{"encoder_head_dim": 64, "encoder_bias": "all", "encoder_moe_every": 2, "encoder_layers": 12, "encoder_width": 128, "decoder_width": 128, "decoder_inner_norm": false, "lr_schedule": "poly", "adamw_weight_decay_other_params": 0.01}
Rows from block 9 of the audio encoder of a small encoder-decoder audio transcriber, named by matrix and row number. Rows with one number within an expert belong to one neuron, the router's apart. Each number is 128 + 24 x the weight over its row's rms, rounded and kept within 0 to 255. All counts start at 0. After the name is the row's rms in percent of the matrix's.
Before each expert's rows are labels from the 100 clips, of 14848, where the router gives the expert most weight on average: "responds to" is what is common among them. Only what is clearly more common there than usual is listed. The data: short read English sentences (LibriTTS-R).
# router: router (encoder.blocks.9.mlp.router.weight, 16x128, trained with AdamW), inputs 0-127
# up: expert up (encoder.blocks.9.mlp.up, 16x32x128), inputs 0-127
# down: expert down (encoder.blocks.9.mlp.down, 16x128x32, transposed), outputs 0-127

# expert 9
responds to: the word "was"
router.9 106 [142  91 148 119 148 131 117 195 118 117  99 139  80 157 163 118  89 159 149 133 150  88 117 127 125 161 125 113 161 133 148 110 119 129 129 121 168 154 115 167  85 117 101 110 132 127 106 158 125 102 141 177 130 138 159  96 100 101 125 132 139 124 126  91 131 158 131 140 109 154  92 116 123 154 158 103 108 139 139 139 145 133 160 100 135 132  98  95 128  95 144 160 142 126  86 107 125 167 113  99  63 122 124 110 115 116  78 128 120 133  76 109 110  92 124 112 134  98 116 115 156 103 104 167 134 136 142 132]
up.5 104 [154 146 136 151 186 136 120 150 129 146 134 171 139 119 124 166 149 124 135 119 104  91 122 111 159 162  94  72  94 118 146 141 157 117 113  98 139 110 159 141 106 137 135 139 134 127  95 129  80 140 112 135 152 138 121 143 139 163 146 120 126 125 148 107  91  83 124 111 173 106 100 110  86 147 105 139 111 150 110 134 164 140 186 117 110  97 130 114 128 127  77 126 136 125 150 182 157 177 154 125 134 118 148 159 104 109 143 131 135 117  99 144  92 109 121  73 150 123 108 115 159 160  97 105 112 135 125 114]
down.5 096 [157 112 102 150 129 126 137 132 120 117 130 105 117 117 134 120 142 121 115  96 140 100 114 127 122 125 115 190 123 157 118  98 180  86 140 144 122  88 153 144 129 131 157  89 135 116 159 171 107 133  85 140 157 132 107 105 103 145 120 121  78 172 107 145 159 148 153 105 166 114 167 101 125 102 179 137 121 116 134 158 126 128 122 108 158 152 132 217 126  82  99 122 160 126 121  98 119 130 102 120 122 103 121 141 154 145 127 118 105 138 183 148 116 143 142 113 133 137 135 117 134 153 121 155 159 101 103  91]
up.6 092 [121 155 135 129 101 136 156 155 175 175 121 130 122 134 165 152 100 115 138 120 123 114 132 124 124  82 142  80 126 118 141 149  76 137 159 138 117 121 136 131 128 149 154 135 106 164 138  92 124 100 218 128  92 156 115 123 156  99 118 105 153 150 145  86 126 188 143  88 147 151 139 114 135  90 121 130 156 122 127 139 144 172 130 122 171 142 121 121 108 135 112 137 133 139 151 109 137 162 160 103  97 134  96  73 105 112 145 143 134 147 125 100 159 123 139 111  89 116 125 144 144  81 139 138 124 114 119 144]
down.6 095 [115 119 148 112 134 147 148 130 176 108 120  88 138 156  84  88 106 152 103 116 136 115 118 162 139 117 185 141 127 111 159 126 152 158 146 174 120 120 121 160 151 164 176 109 165 161 124 123 103 140 129 136 112 132 134 150  87 129 140 136 122 126 159 134 124 157 138 144 138 104 150 107 132 101 186 121 163 112  65  98 136 156  73 146  89 178 106 131  94 134 167 133 143 135  95 135 134 148 129 127 127 149 128 138 107 147 151 132 114 111  82 110 119 137 128 115 113 175 124 124  99 118 148 152 133 171 137 141]
up.7 096 [130 103 132 128 153 110 191 121 118 108  97 149 155 106 123 135  98  49 141 130 131 139 139 125 152 154 115  95 103  90 131 119 105 115 161 157 125 128 120 167  80 146 109 140  87 124 137 132  72 162 164 121 144 101 121 104 109 126 142 156 114 124 106 148  87 132 109 142 122 147 111 128 162 151 159 128 107 140 143 124 120 147 125 116 134 151 173 134 132 121 189 163 152 129 121 125 136 109 139  56 122 129 108 150 102 129 121  94  97 120 100 134 132 188 109 107 140  98 147 110 118 132 127 136 136  95 112 103]
down.7 097 [118 128 152  83 138 131 125 144 132  95 111 107 135 155 144 130 180 101 128 114  73 121 121  85 116 111 100 151 121 144 121 147 116 146 190 155  74 115 148 146 150 103 138 113 145 135 124 109 127 156 147 147 118 151 132 133  84 160 148 125 178 179  77  98 142 125 124  75 125 161 109 157 116 132 168 125 175 119 154 159 126 135 119 133 146 126 134 168  75 145 157 118 144 114  89 123 145 119 103 134 104 138 122 110 150 113 117 104 127 123  99  95  88 131 138 167 144 142 117 128 148 155 107 106 126 133  98 106]
up.8 104 [171 131  80 128 127 128 124 111 144 125 131 141 139 140 124 120 130 106 143 128 171 141 107 143 149 166 126 131 118 107 140 189 112 146 112 104 143 107 120 148 133 148 125 111 118 134 141 112 157 124  87 120 116 159 181 143 167 109 104 171  88 143 103 114 134  75 152 136 153 181 131 151 112 162 149 113 120 117 116 118 103  82 117 111 112 119 132 129  92 104 147 156 137 164 143  73 150 115 144 140 153 106 168 104 137 141 111 152 137  90 119 123 150 166 122 127 148 101 114 136  61 154 158 178 157 115 127 143]
down.8 102 [158 156 137 136 133 138 113 105 113 122 135 126 126 120 101 145 128 133 113  92 128 119 106 123 158 108 135 100 100 154 172 136 140  65 123  97 141 133 151 152 143 191  85 112  89 131 127 124 111 146 133 134 144 161 103 131 114 108 161 124 125 128 134 121 106 111 146  88 162 159 116 154  94 140 163 138 144 100 102 101 127 100 110  96 115 131 120 118 118 131 108 125 156 119 155 151 130 112 142 135 144 160 125 155 202 135 123 125  79 116 170 119  88 137 104 182 199 119 157  91 109 138  94 111 141 136 124 115]

# expert 1
responds to: the word "of"
router.1 098 [110 141  91  98 126 134 100 100  96 159 129 119 139 144 121 122 131 141  95 160 109 178 101 147 136  94 113 113 136 168 156 161  63 152  93 144 112 128 127 142 116 140 148 160 125 133 153  99 151 121 108  82  90 163 133 142 126 176 159 134 141 148 143 123  86 114 127 122 138 152 139 102 111 118 105 158 122 110 127 134 155 154 138 179 169 123  88  98  87 164 131 126 147 150 147 109 149 110 134 137 141 144 148 150 118 148 144 121 176 155 114 136 123 186  97 164 171 128 141 143 122 143 131 137 135 171 145 131]
up.5 098 [113 141 133 109 139 107 129 163 101 105 154 124 141 125 164  98 101 123 135 151 129 166 117 141 136 140 125 148  84 143 135 150  93 160 135 119 146 131 144  93  82 143 147 125 108 138 155 174 117 110 111 107  73 137 138 109 150 129  79 103 106 132 173 144 128 108 147 138 166 107 153 119 110 126 190 169 117 115  91 143  73 119 162 150 128 121 113 112 122 163 156  99 154 120 154 128 169 110 110 156 117  97 110 143 140 119 140 134 160 101 134 156 180 125 131 149  97 126 120 164 143 155 154 165 132  84 120 130]
down.5 092 [ 84 135 152 102 116 134 132  90 200 134 130 137 118 109  88  93 115  99 109 122 136 140 167 109 124 125 105  82 134 137 104 124 122 152 129 180 108 120 107  97 108 164 141 116 113 100 102 138 124 179 114 121 126 150 122 126 108 162 159 134 144 115 134 136 135 148 136 139 181 127 128  72 119 133 140 133 111  96 145 132 134 100  71 170 106 100 144 156 178 114 166 133 150 157 144  93 173 112 152 131 133 100 106 115  73 154 126 155 151 141 122 125 133 132 150 146 145 124 135 132 150 122 104 119 146  93 150 118]
up.6 094 [129 121 106 130 131 109 103  72 114 163 131 125  84  74 131 160 160 153  92 114  87 144  99  79 114 151  97 110 116 160 145 172 133 112 133 172 158 101 133 112  81 132 169 137 136 138 109 156 159 117  83 149 147 129 144 145 121 133 138 168 121 141 133 105 125 148 104 131 144 125 123 114 136 116 105 118 151 162 119 130 122 103 127 101  92 116 133 138 166 123 170 112  92 110 148  85  84  81 131 187 142 141 144  93 136 123 137 151 130 141 111 122 133 136 127 141 140 153 104 115 182 106 125 129 131 136 156 114]
down.6 095 [119  81 145 111 152 131 133 151 141 118 152 144 162 121 145 137  95 133  92 104 120 185 166  79 143 177 145 106 142 135 129 102 118 136 142 129 133 149 127 138 111 149 139 157 134 134 113 117 118 174  96 147 121 169 112 149 116 112  86 143 125 133 135  83 128 177 157 155 153 165 179 121 136 141 140 138 113 110 136 135 145 128 131 139 146 164 124 131 145 132 144 130 130 133 129  85 112 168  69 126  83 129 123 125  81 111 127 152 109 134 151 101  77 143 126 141 166 120 128 131 151 167 155 100 129 131 143 194]
up.7 102 [113 147  92 132 124 162 154 130 122 109 135 105 120 132 113 127 136 141 112 137 144 162 104  75 111 161 116 120  80 141 146 144  96 131 111 124 131  91 106 128 142 132  95 108 149 162 123 152 135 121  98 113 125 192 121 132  99 142 127 147  82 139 170 126 151 137 101  86 123 102 154 179 108 179 130 158 143 144 128 140 147 178 113 145 116 174 142 134 145 165 142 110 162  91  94 105 104  98 100 139 124 108 134 132 104 156  95 129 147 124  87 142 131 156 129 108  98 153  98 108  81 106 124 114 156 148  99 108]
down.7 097 [111 136  96 156  97 117  81  89 117 110 123 134 169 137 155 106 140 124 157 166  90 108 157 125 129 113 127 140 123  94 104 129 149 139 127 135 162 125  61 151 117  94  95  68 161  94 146 109 158 183 118 134 108 125  96 136 132 151 132 142 113 161 118 135 130 121 131 129 127 104  84 115 156 112 159 115 123  75 105 140 101 149 134 110 151 146 143 123  97 121 160 101 100 150 111 129 125  99 109  98 151 122 100 152 137 110  94 140  98 168 115  99 128 133 168 122 128 151 155 133 126 126 148 109 103 183 108 108]
up.8 104 [116  98 100 144 137 116 119 101 184 154 139 122 132 147 134 163 124 117  96 145 150 150 120  93 147 107 151 129 125 106  88 116 128 162 156 113 142 136 124  97 112 142 110 135 137 138 155 113 108 110 125 123 154  99  90 119 121 160 132 114  82 111 101  80 129  78 128 116  73 144 156 146 108 130 125 142 117 104 105 214 124  96  87 135 165 123 148 125 142 117 151  81 149 124 115 108 113 125 131  87 105 132 136 133 158 131 107 103 147 138 165 120 148 117 185 119 111 147 153 128 107 140 179 153 111 143 129 163]
down.8 096 [138 142 157 131 127 129 138 139 107 141  97 150 110 143 140 148 122 114 155 105 122 115 145  87  92 117 140 131 147 105 123 124 130  92 105  88 100 159 141 127 140 116  97 136 134  81 145  73 171 119 133  72 144 152 156 140 124 101 150  64 141 138 111 139 180 106 126 160 147 143 112  90 120 132 151  65 156 149  99 139 151 100 170 101 139 114 157 119 137 138 158 105 139 111 121 106 121 126 111  70 153 125 140 102 153 104 159 140 135 104 176 150 155 118 139 130 164 118 108 116 146 117 151  90 136 122 147 111]

# expert 11
responds to: the word "is"
router.11 103 [107  97 121 152 116 165 111 142 110 108 151 155 116 168 121 148 122 117 133 132 158 107 147 115 134 198 145 124 120 181 114 106  92 104 156  96 158 131 149 119 126 172 153 139 116 138 102 104  93 142 125 170 118 101 137 125 120 135  89 121  79 105 152 137 147 119 105  91  94 115  82 115 169  77 133 142 143 132 129 124 121 153 125 147 123 153 124 123 155  94 168 100 128 126 121 145 181 138 180 152 164 161 101 160 123 111 124 151 131 166 123 125 128 122 167 135 106 140 114 144 109 116 148 158 121 167 110 132]
up.5 116 [118 147 120 167 117 123 160 108 164 132 147 154 129 127 172 108 101  89  90 131 146 157 155 126 141 108 134 120 122 137 119 150 154  96 128 112 115 148 128 118 156 145 120 135 120 120  83 127  96 141 120 111 139 170  81 150 147 125  94 139 183 165 122 157 119 159  86 103 118 152 139 102 174 129  95 147 132 138  97 150  78 144 107 136 136 133  66 116 138 182  98 154 117 145 183 127 165 127 142 122 156 135 123 153 139 147 140 121 130 122  97  91  99 118 150 111 164 125 126 126 138  96  68 135 132 137 142 133]
down.5 111 [ 70 113 141 118 136  97 153 117  81 150 123 107 116  93  87 185 158 125 127 151  98 141 151 131 136 127 144 156 157 120 131 121 109  79 145 118 127 129 124 117 111 150 156 138 134 159  85 132 109 108 182 132 138 103 112 109  81 166  98 113 139  95  71 118 131 107 138 151 119 142 149 126  97 132 129 138 123 102 152 125 130 162 123 151  68 156 110 164 123 122 106 111 106 127 125 143 137 104 133 157 141 174 139 130 148  91 102 152 112 120 121 141 136 161 156 109 110 188 152  96 143 146 142  92 142 122 120 149]
up.6 101 [103 159 133  96 135 136 126 154 126 115 161  85  63 137 175 122 154 136 168 132 145  90  92 157 113 154 142  92 142 141 140 155  96 154 182 165 165 112 131 131 156 108 121 127 108 158 126 154 165 111 160 112 126 174  93 120 170 117 165 135 111 129 145 136 135 119 120  87  87 147 136 156 115 137 132 115 132 131 108 138 110 102 128 133 103  81 164 129 132 155 111 145 149 126 131 149 116 157  99  94 129 133 144 144  98  86 132 122 144 168 141  56 134 135 140 144 135 125 123 141 113  97 134 106 109 131 120 130]
down.6 096 [134 116  89 128 123  88 146 131 152 121  86 133 132 140 162  96 154  92 154  88 128 130 133 121 177 129 150 127 114 120 106 141 162 167 150  93 112 129 156 102 147 143 175 127 144 115 125 109 142 108 126 130  90 126 124  86 123 119 144 120 111 181 152 106 128  54 118  98 149 138  95 127 131 139 133 107 174 135 125 139 143 170 154 143 141 140 126 162 121 107 136 128 111  79  97 145  76 132 144 101 143 131  98 118 107 109 124 164 112 160 130  99 119 165 161 120 139 109 149 126 155  82 140 137 163  88 113 150]
up.7 107 [125 101 123 151 113 168 152 116  93 104  90 110 112 132 108 146 110 132 127 117 152 113  69 178 113 144 177 117 114 107 133 111 167 109 125 155 145 160 143 107 126 141  89 169 139 105 128 125 152 187 142 157 139 126 111 141 103  97 150 147 168  94  68 111  65 174 109 148 139 135 153 164 111 123 137 123 118 123 153 132 109 142 135 112 118 116 141 144 126 141 164 118 117 119 159 160 161 135 105 137 143 127 119 111 109 147 154 126 158 136 181 123 129 149 133 112 135 180 153 152 118 122 159 109 115 161 115 109]
down.7 102 [103 172 141 140 112 121 128 125 142 152  76 109 143 143  96 109  81 124 126 154 108 149 129 140 127 158 143 127 134 160 159 164 133 125 120 107 114 132 124 109 171 126 170  76 160 165 110 146 111 114 134 133  97  92 121 145 117 164 152 121 140 177 120  98 162 127 116  83 113 166  91 104 123  77 121 110 130 124 100 109 141  87 132  79 109  98 168  83 128 128  87 112 126 132  98 133 115 120 164 113 119 121 134 131 130 115 160 109 110 117 117 136 129 153 159 103 146  78  98 142 108 162 156  98 116 121 106 140]
up.8 091 [150  92 197 118 135 125 132 142 140 125  88 117 120 116 110  83 160 113 117 116 140 105 150  89 135 157  86 144 135 125 149 102 138 126 117 129 141 110 140  97 147 102 133 106 136 145  93 112 111 127 127  93 129 139 170 126  96 122  99 101 118 149 141  92 107 136 152 112 127  66 120 166  95 105 138 126 116 166 144 138  50 138 143  89  98 146 142 141 129 137 137 178 119 140  89 163  81 134 155 159 119 137 131 132 129 124 114  98 144 177 147 154 110 119 133 140 166 137 149 124  97 155 135 129 112 133 131 168]
down.8 096 [140 112 147 138 108 152  95 115 115 138 132 133 147 103 132 172 105 129 108 149  84 133 174 131 132 152 165 120 134 113 136 117 131 135 136  89  99 114 153 145 116 132 106 143 125 129 176 125 127 108 157 131 125 107  94  75  88 181 159 138 137 135 105 132 122 122 109 163 137  80  96 116 180 172 121 128 158  96  75 108 106 122 141 140  96 155 121 155 144  90 100  99 119 132 131  98 142 119  92 166 102 137  97 177 115 124 116 143 131 128 144  92 165  84 135 102 130 150  88 141 120 153 121 138 108 157 112 139]

# expert 5
responds to: voice: female; the word "is"
router.5 096 [160 127  94 150  65 144 130 109 145 144  91 152 162 113 153 165 147 108 153 111 151 135 153 133 129 107 170 134 150 109 105  59 115 134 145 125  94 162  80 163 149 159  97 128 131 121 182 117 159 122 126 115 132 137 101 176 108 136 141 119 127 127 112  94 121 118 121 142  94 161 147  87 132 138 119 153 128  69 151 140 150 124 156 140 101 118 103 149 156 130 135 120 100 115 135  84 111 115 135 154 115 142 124 147 145 108 131 145 104 138 168  77 119 146 121 105 115 114 142 108 146  96 147 178 132 119 140 118]
up.5 093 [ 89 102 122 158 127 123 128 155 189 135  95 133 127 155 103 140 121 128 115  97 113 103 138 119 123 152 126 150 177 125 124 135 144 164 133 183 139 137 175 143 109 151 109 147 162 153 152 146 104 104 122 104 146 138 133 123  64 137 133 162 137 106 155 104 159  77 158 108 111 143 147 174 163 126 155 103 132 117  53 155 122 111 153 138 127 114 113 110 111 126 157 103 102 133 153 123 108 141 125 133 121 148 128 116 143 130 139 132 150 178 174 108 108 168 123 114 105 104 144 129 135 143 154  93 104 150 151 111]
down.5 100 [ 97 160  96 126 114 109  99 133  73 121 116  98 161 152 130  70  76 133 146 132 127 120 112 108 116 130 162 130 141 126 159 132 134 101 125  83  59 170  94 131 155 144 175 105 162 135 138 119 127  98 165 100 128 137 156 140 162 119 158 134 128 102 145 112 145 165 126 117 144 140 135  85 133 135 115 142 132 109  98 164 139 114 145 116 132 153 109 134 122 125 123 116  64 126  82 142 128 129 171 116 149 125 124  89 104 148 128 177 139 152  74 149 132 136 116 111 140 116 125 152 123 154 134 116 145 129 121 165]
up.6 103 [116 124 140  84  98 128 137 117 123 128  85 122 125 117 130 134 133 106 144  79 118 136 114 123 117 152 110 125 136  93 116 120  87 120 171 136 135 125 132 149  96 111 105  91 147 112 125 134 132 145  98 172 121 135 164 106 153 146  82 155  91 104 195 130 155 129 129 131 173 147 133 150 108 128 130 110 161  97 151 148 121 135 120 168 154 172 125 136 157 166 177 133 148 130 176 123 134 109  93 145 170 122 128 128 152 122 175 182 107 140  91 144 112 179 148 138 136 109 152 145 119  99 115 113 149 104  94 127]
down.6 101 [103 126 125 172 149 123 124 147 154 131 156 116 137 102 137 114 109 143 140 120 128 135 129 118 178 140  63 135 134 135 146 134 103  95  90 141 128 128 145 124 136 103 126 128 121  98 161 117 135 143 172 110 178 127 128 133 136 107 112 105 133 106 141 161 120  96 105 132 115 125 113 100 166  78 159 149 138 140 150 126 137 137 106  97 123 137 128  63  96 109 123 153 138  92 148 126 127 141 159 158 114 150 133  91 138 150 195 120 125 109 160 144 142  75  93 165  72  93 134 118 135 155 160 149 114 117  92 160]
up.7 094 [ 47 140 109 141 169 119  91 151 140 107 136  93 120 127  98  98  93 133  95 137 173 147 171 154 145 146 129 141  93 112 120 105 126 122 149 103  85 138 122 119  93 167 126 157 102 146 151 133 157 130 105 118 160 166 103 117 148 125  80 107 132 133 140 135  92  75 129 132 110 136 142 134 150 142  91 142 136 144  84 134 114  96 168 101 114 139  92 137 137 161 118 135  92 115 148 130 101  95 139  71 157 149 145 144 155 144  99 128 144 118 148 125 112 112 118 170 140 151 109 141 131 114 154 140 120 113 114 126]
down.7 092 [138 114 130 144 137 171 112 106 113 136 132 167 170 106  93 162 137 138 151 145 113 102 157 131 157 112 148 141 120 167 139  55 147 147 121 106 139 149 113 105  96 138 120 137 142 134 115 137 156 120 129 150 142  89 114 153 173 115 132 135 117 123  94 143 114 125 134  83 118  87  94 163 140 101 127 106 135 119  54 116 110 121 192 150 123 110 127 127 147 114 120  91 118  81 158 117 121 109 130 121 142 125 102 132 128 111 189 120 130 142 121 145 145 162 178  82 111 163 115 145 161 127 132 157 128 145 114 128]
up.8 102 [118 126 172 128 160  98 160  93 128 128 142 175 157 124 105 106 116 136 140 138 141 135 126 130 127 123 147 142 124 134  96  94 162 110 118 127 139 152 117 160 134 118 122 158  87 143 128 146 118 100 108  98 151 172 154 116 124 116 119 148 105 109  94  64  98 144 101 134 103 109  99 106 117 115 133 144  88 112 110 111 111 124 112 126  86 150 191 115  97 140 166 107 140 142 126 112 105 113 131 163 119 138 135  66 150 119 112 125  71 131 148 119 102  92 147 162 105 143 122  93  68 103 164 125 107 148 149 122]
down.8 094 [128 128  86 143 164 110 160 134 129 146 158 137 106 167 139 170 177  69 116 140 110 136 138  89 114 113 125 134 125 156 129 139 113 139 103  96 112 162 126 119 154 144 141 104 136 135 121 116  67  78 126  99 132 165 120  73 157 169 117 144 119 169 164 129 109  99  83  87 116 155 149 124 110 123 151  98 141 127  98  76 116 139 145 129 114 107 141 144 154 144 129 137 151  88 132 165 119 103 154 137 125 162 108 113 120 139 152 100 119 155 115 159 160 133 109 140 145 105 143 110 101 116 101 116 107 123 100 105]

# expert 15
responds to: voice: female; the word "you"
router.15 094 [125 107  89 141 124 144 127 162 129 168  87 132 135 123 113 122 137 156 162 139  99 126  97 128 114 105 131 126 153 150 135 129 119 137 160 114 117 100  88 105 130 155 114 111 116 104 206  98 134 175 140 131 125 101 131  96 153 109 109 136 192 129 133 113 101 120 140 154 181 133 131 140 143 126 140 147  86 101 153 107 121  88 107  85 123 119 153 127 110 107 119 127  50 120 154 106 127 133 119 120 134 152 125 151 167 154 125 144 104 150 118 104 145 123 165 147 119 141 141 129  80 172 132 100 130 117  81 112]
up.5 090 [124 143 111 132 109 175 101 129 138  79 113  92 160 107 112  83 132 159 111  97  77 137 118 139 128  86  99 118  98 129 157 126 181 137 175 144 142 140 136 125 143 153 124 180 102 135 123 177 121 110 119 121 116 103 136 127 131 130 142 161 138  99 135 139 105 151 127 146 132  99 129  98 120 166 111 139 135 116 145 152 110 125 102 116  63 125  88 157 148 166 123 126 130 146 122 160 111 127 105 119 145 107 133 136 126 144 100  81 120 182 136 146 105 105 124 102  93 127 129 159 128 100 163  60 120 132 135 139]
down.5 091 [125 105 116 104  81 101 127 170 128 133 101 148 173 166 151 179 118 135 145 143 111 159 104 122 143 122 160 141 117 120 143 167 103 166 140 138 127 131 143 134 145 156  98 115 121 113 141  58 130 159 102 128 136 129 171 176 165  97 160 169 128 123 195 106 107 147 128 119 133 138  96 125 100 176 128 155 117  96 122 159 115 134 109  97 136  91 167 131 121 141 145 143 161 153 112 149 127 119 129 122 150 113 147 127 150 119 132  92  92  82 166 106 122 137 151 134 132 106 137 169 144 144 142 115 126 120 129 128]
up.6 097 [111 130  74  94 147 137 150 164 121 134  97 129  76 111 164  67  96 121 175 101 132 102 137 115 157 100 157 126 139 137 145 131  79 160 140 113 118 146 115 162 149 143 122 123 149 160 111 174  83 122  70 118 141 127 107 129  89 124 154 166 131 124 104 151 135 131 144 101 131 115 152 138 121 155 143 114 146 120  92 123 157 104 117 160 116 115 177 145 122  97 145 179 159 128 148 142 121  97 110 133  71 122 142 107 119 133 120 164 166 105 113 131 136 124 148 116 141 150 116 130 134 125 131 122 132 170 142  99]
down.6 100 [122 122 115 130 108 112 150 150 118 153 114 140 129 106 138 163 147 193 113 154 132 119 166 113  82 155 121 118 121 115 142  81 113 113 100 111 133 116 156 158 126 131 148  92 105 124  86 141 140  94 159 127 154 137 118 101 137 115 153 135 139 161 116 137 119 143 127 102 129 126 106 122 149 109 103 150 144 139 168 109  99 108 110 122  95 155 126  95 150 154  84 153 147  97  99 157 143 178  83 103 104  99  95 178 147 118  75 151 135  87 128 121 146 155 157 126 174  87 102 106 144 114 114 102 146 100 115 132]
up.7 086 [104 177 145 152 131 109 126 126 125 134 140 150 111 154 120 149 113 138 153 173  91 102 120 126 131  87 139 102 122 124 132 167 119 122 120 133 145 159 119 132 117 116 125 105 139  99 150 148 140 145  99 104 144 129 131 116 117 113 121 158 100 134 127 112 106 161 126 166 142 145 164  99 122 118 147  99 100 104  84 144 151 163 138 119 106  88 126 151 135 123 132 141 114  96 112 128  93 139 156  72 178 130 134 111 168  93 108 135 132 127 150  54 103 149 129 140 141 107  85 160 136 173 165 103  53 117 148 151]
down.7 092 [136 120 100 115  87 101 115 120 157 148 148 128 176 123  82 116 145 143 109 120  69 105 175 170 120 126 152 120 115 131 143 112 128 109 168 106 161 150 117 125 110 137 105 129 116 105  92 121 170  93 101 149 100 142 141 144 122 126 152 169 136 145 110  97 117 122 163 124 145 129 144 120 122  92 154 120 190  91 125 190 114 118 119 137 168 103 133  82 115 109 161 157 130 157 157 145 145 156 108  95 158 131 114 100 122  98 135 135 127 127 110 122 150 172 118 142 124 109 137 160 121  92 106 119 135 132 174 145]
up.8 090 [104 113 133 122  98 109 115 144 174 116 145 121 125 149 131 138 119 102 158  93 164 113 101 104 161 138 144 115 129 110 164 124 113 172 134 143 112 150 128 130 130 145 145  61 120 174 132 124 113 109 193 106 123 159 130 143 124 103 149  86 140 144 169 160 121 123 112 148 140 150 129 103 148 152 122 122 106  95 105 138 170 138 129  96 144 125 160 108 105 155  84 110 114  94 152 145 132  99 125  87  93 107 140  84 119 133 101 125 123  84 135 165 116 134 141 109 156  92 110 139 106 145 195 137 134 117 163 111]
down.8 089 [119 137 111 143  95 134 151 114  89  96 144 157 103 104 123 132 133 101 140 104 129  86 122 126 161 115 135  83 114 124 119 161 109 155 161 116 179 172 188 131 103 134  96 143 171  98 117 115 157 118 144 155 118 123 111  97 117 130 143 183  88 136 106 165 122 127 135 129 124 123 119 133 155 108  99 152 131 158 162 107 144 128  78 161 137 104 157 137 150 136 140 113 144 116  78 116 119 138  95 152 125 102 137 153 117 105 162 149 157 114  83 133 166 140 150 178 111 116 143 150 156  85 140 151 138 120 121 147]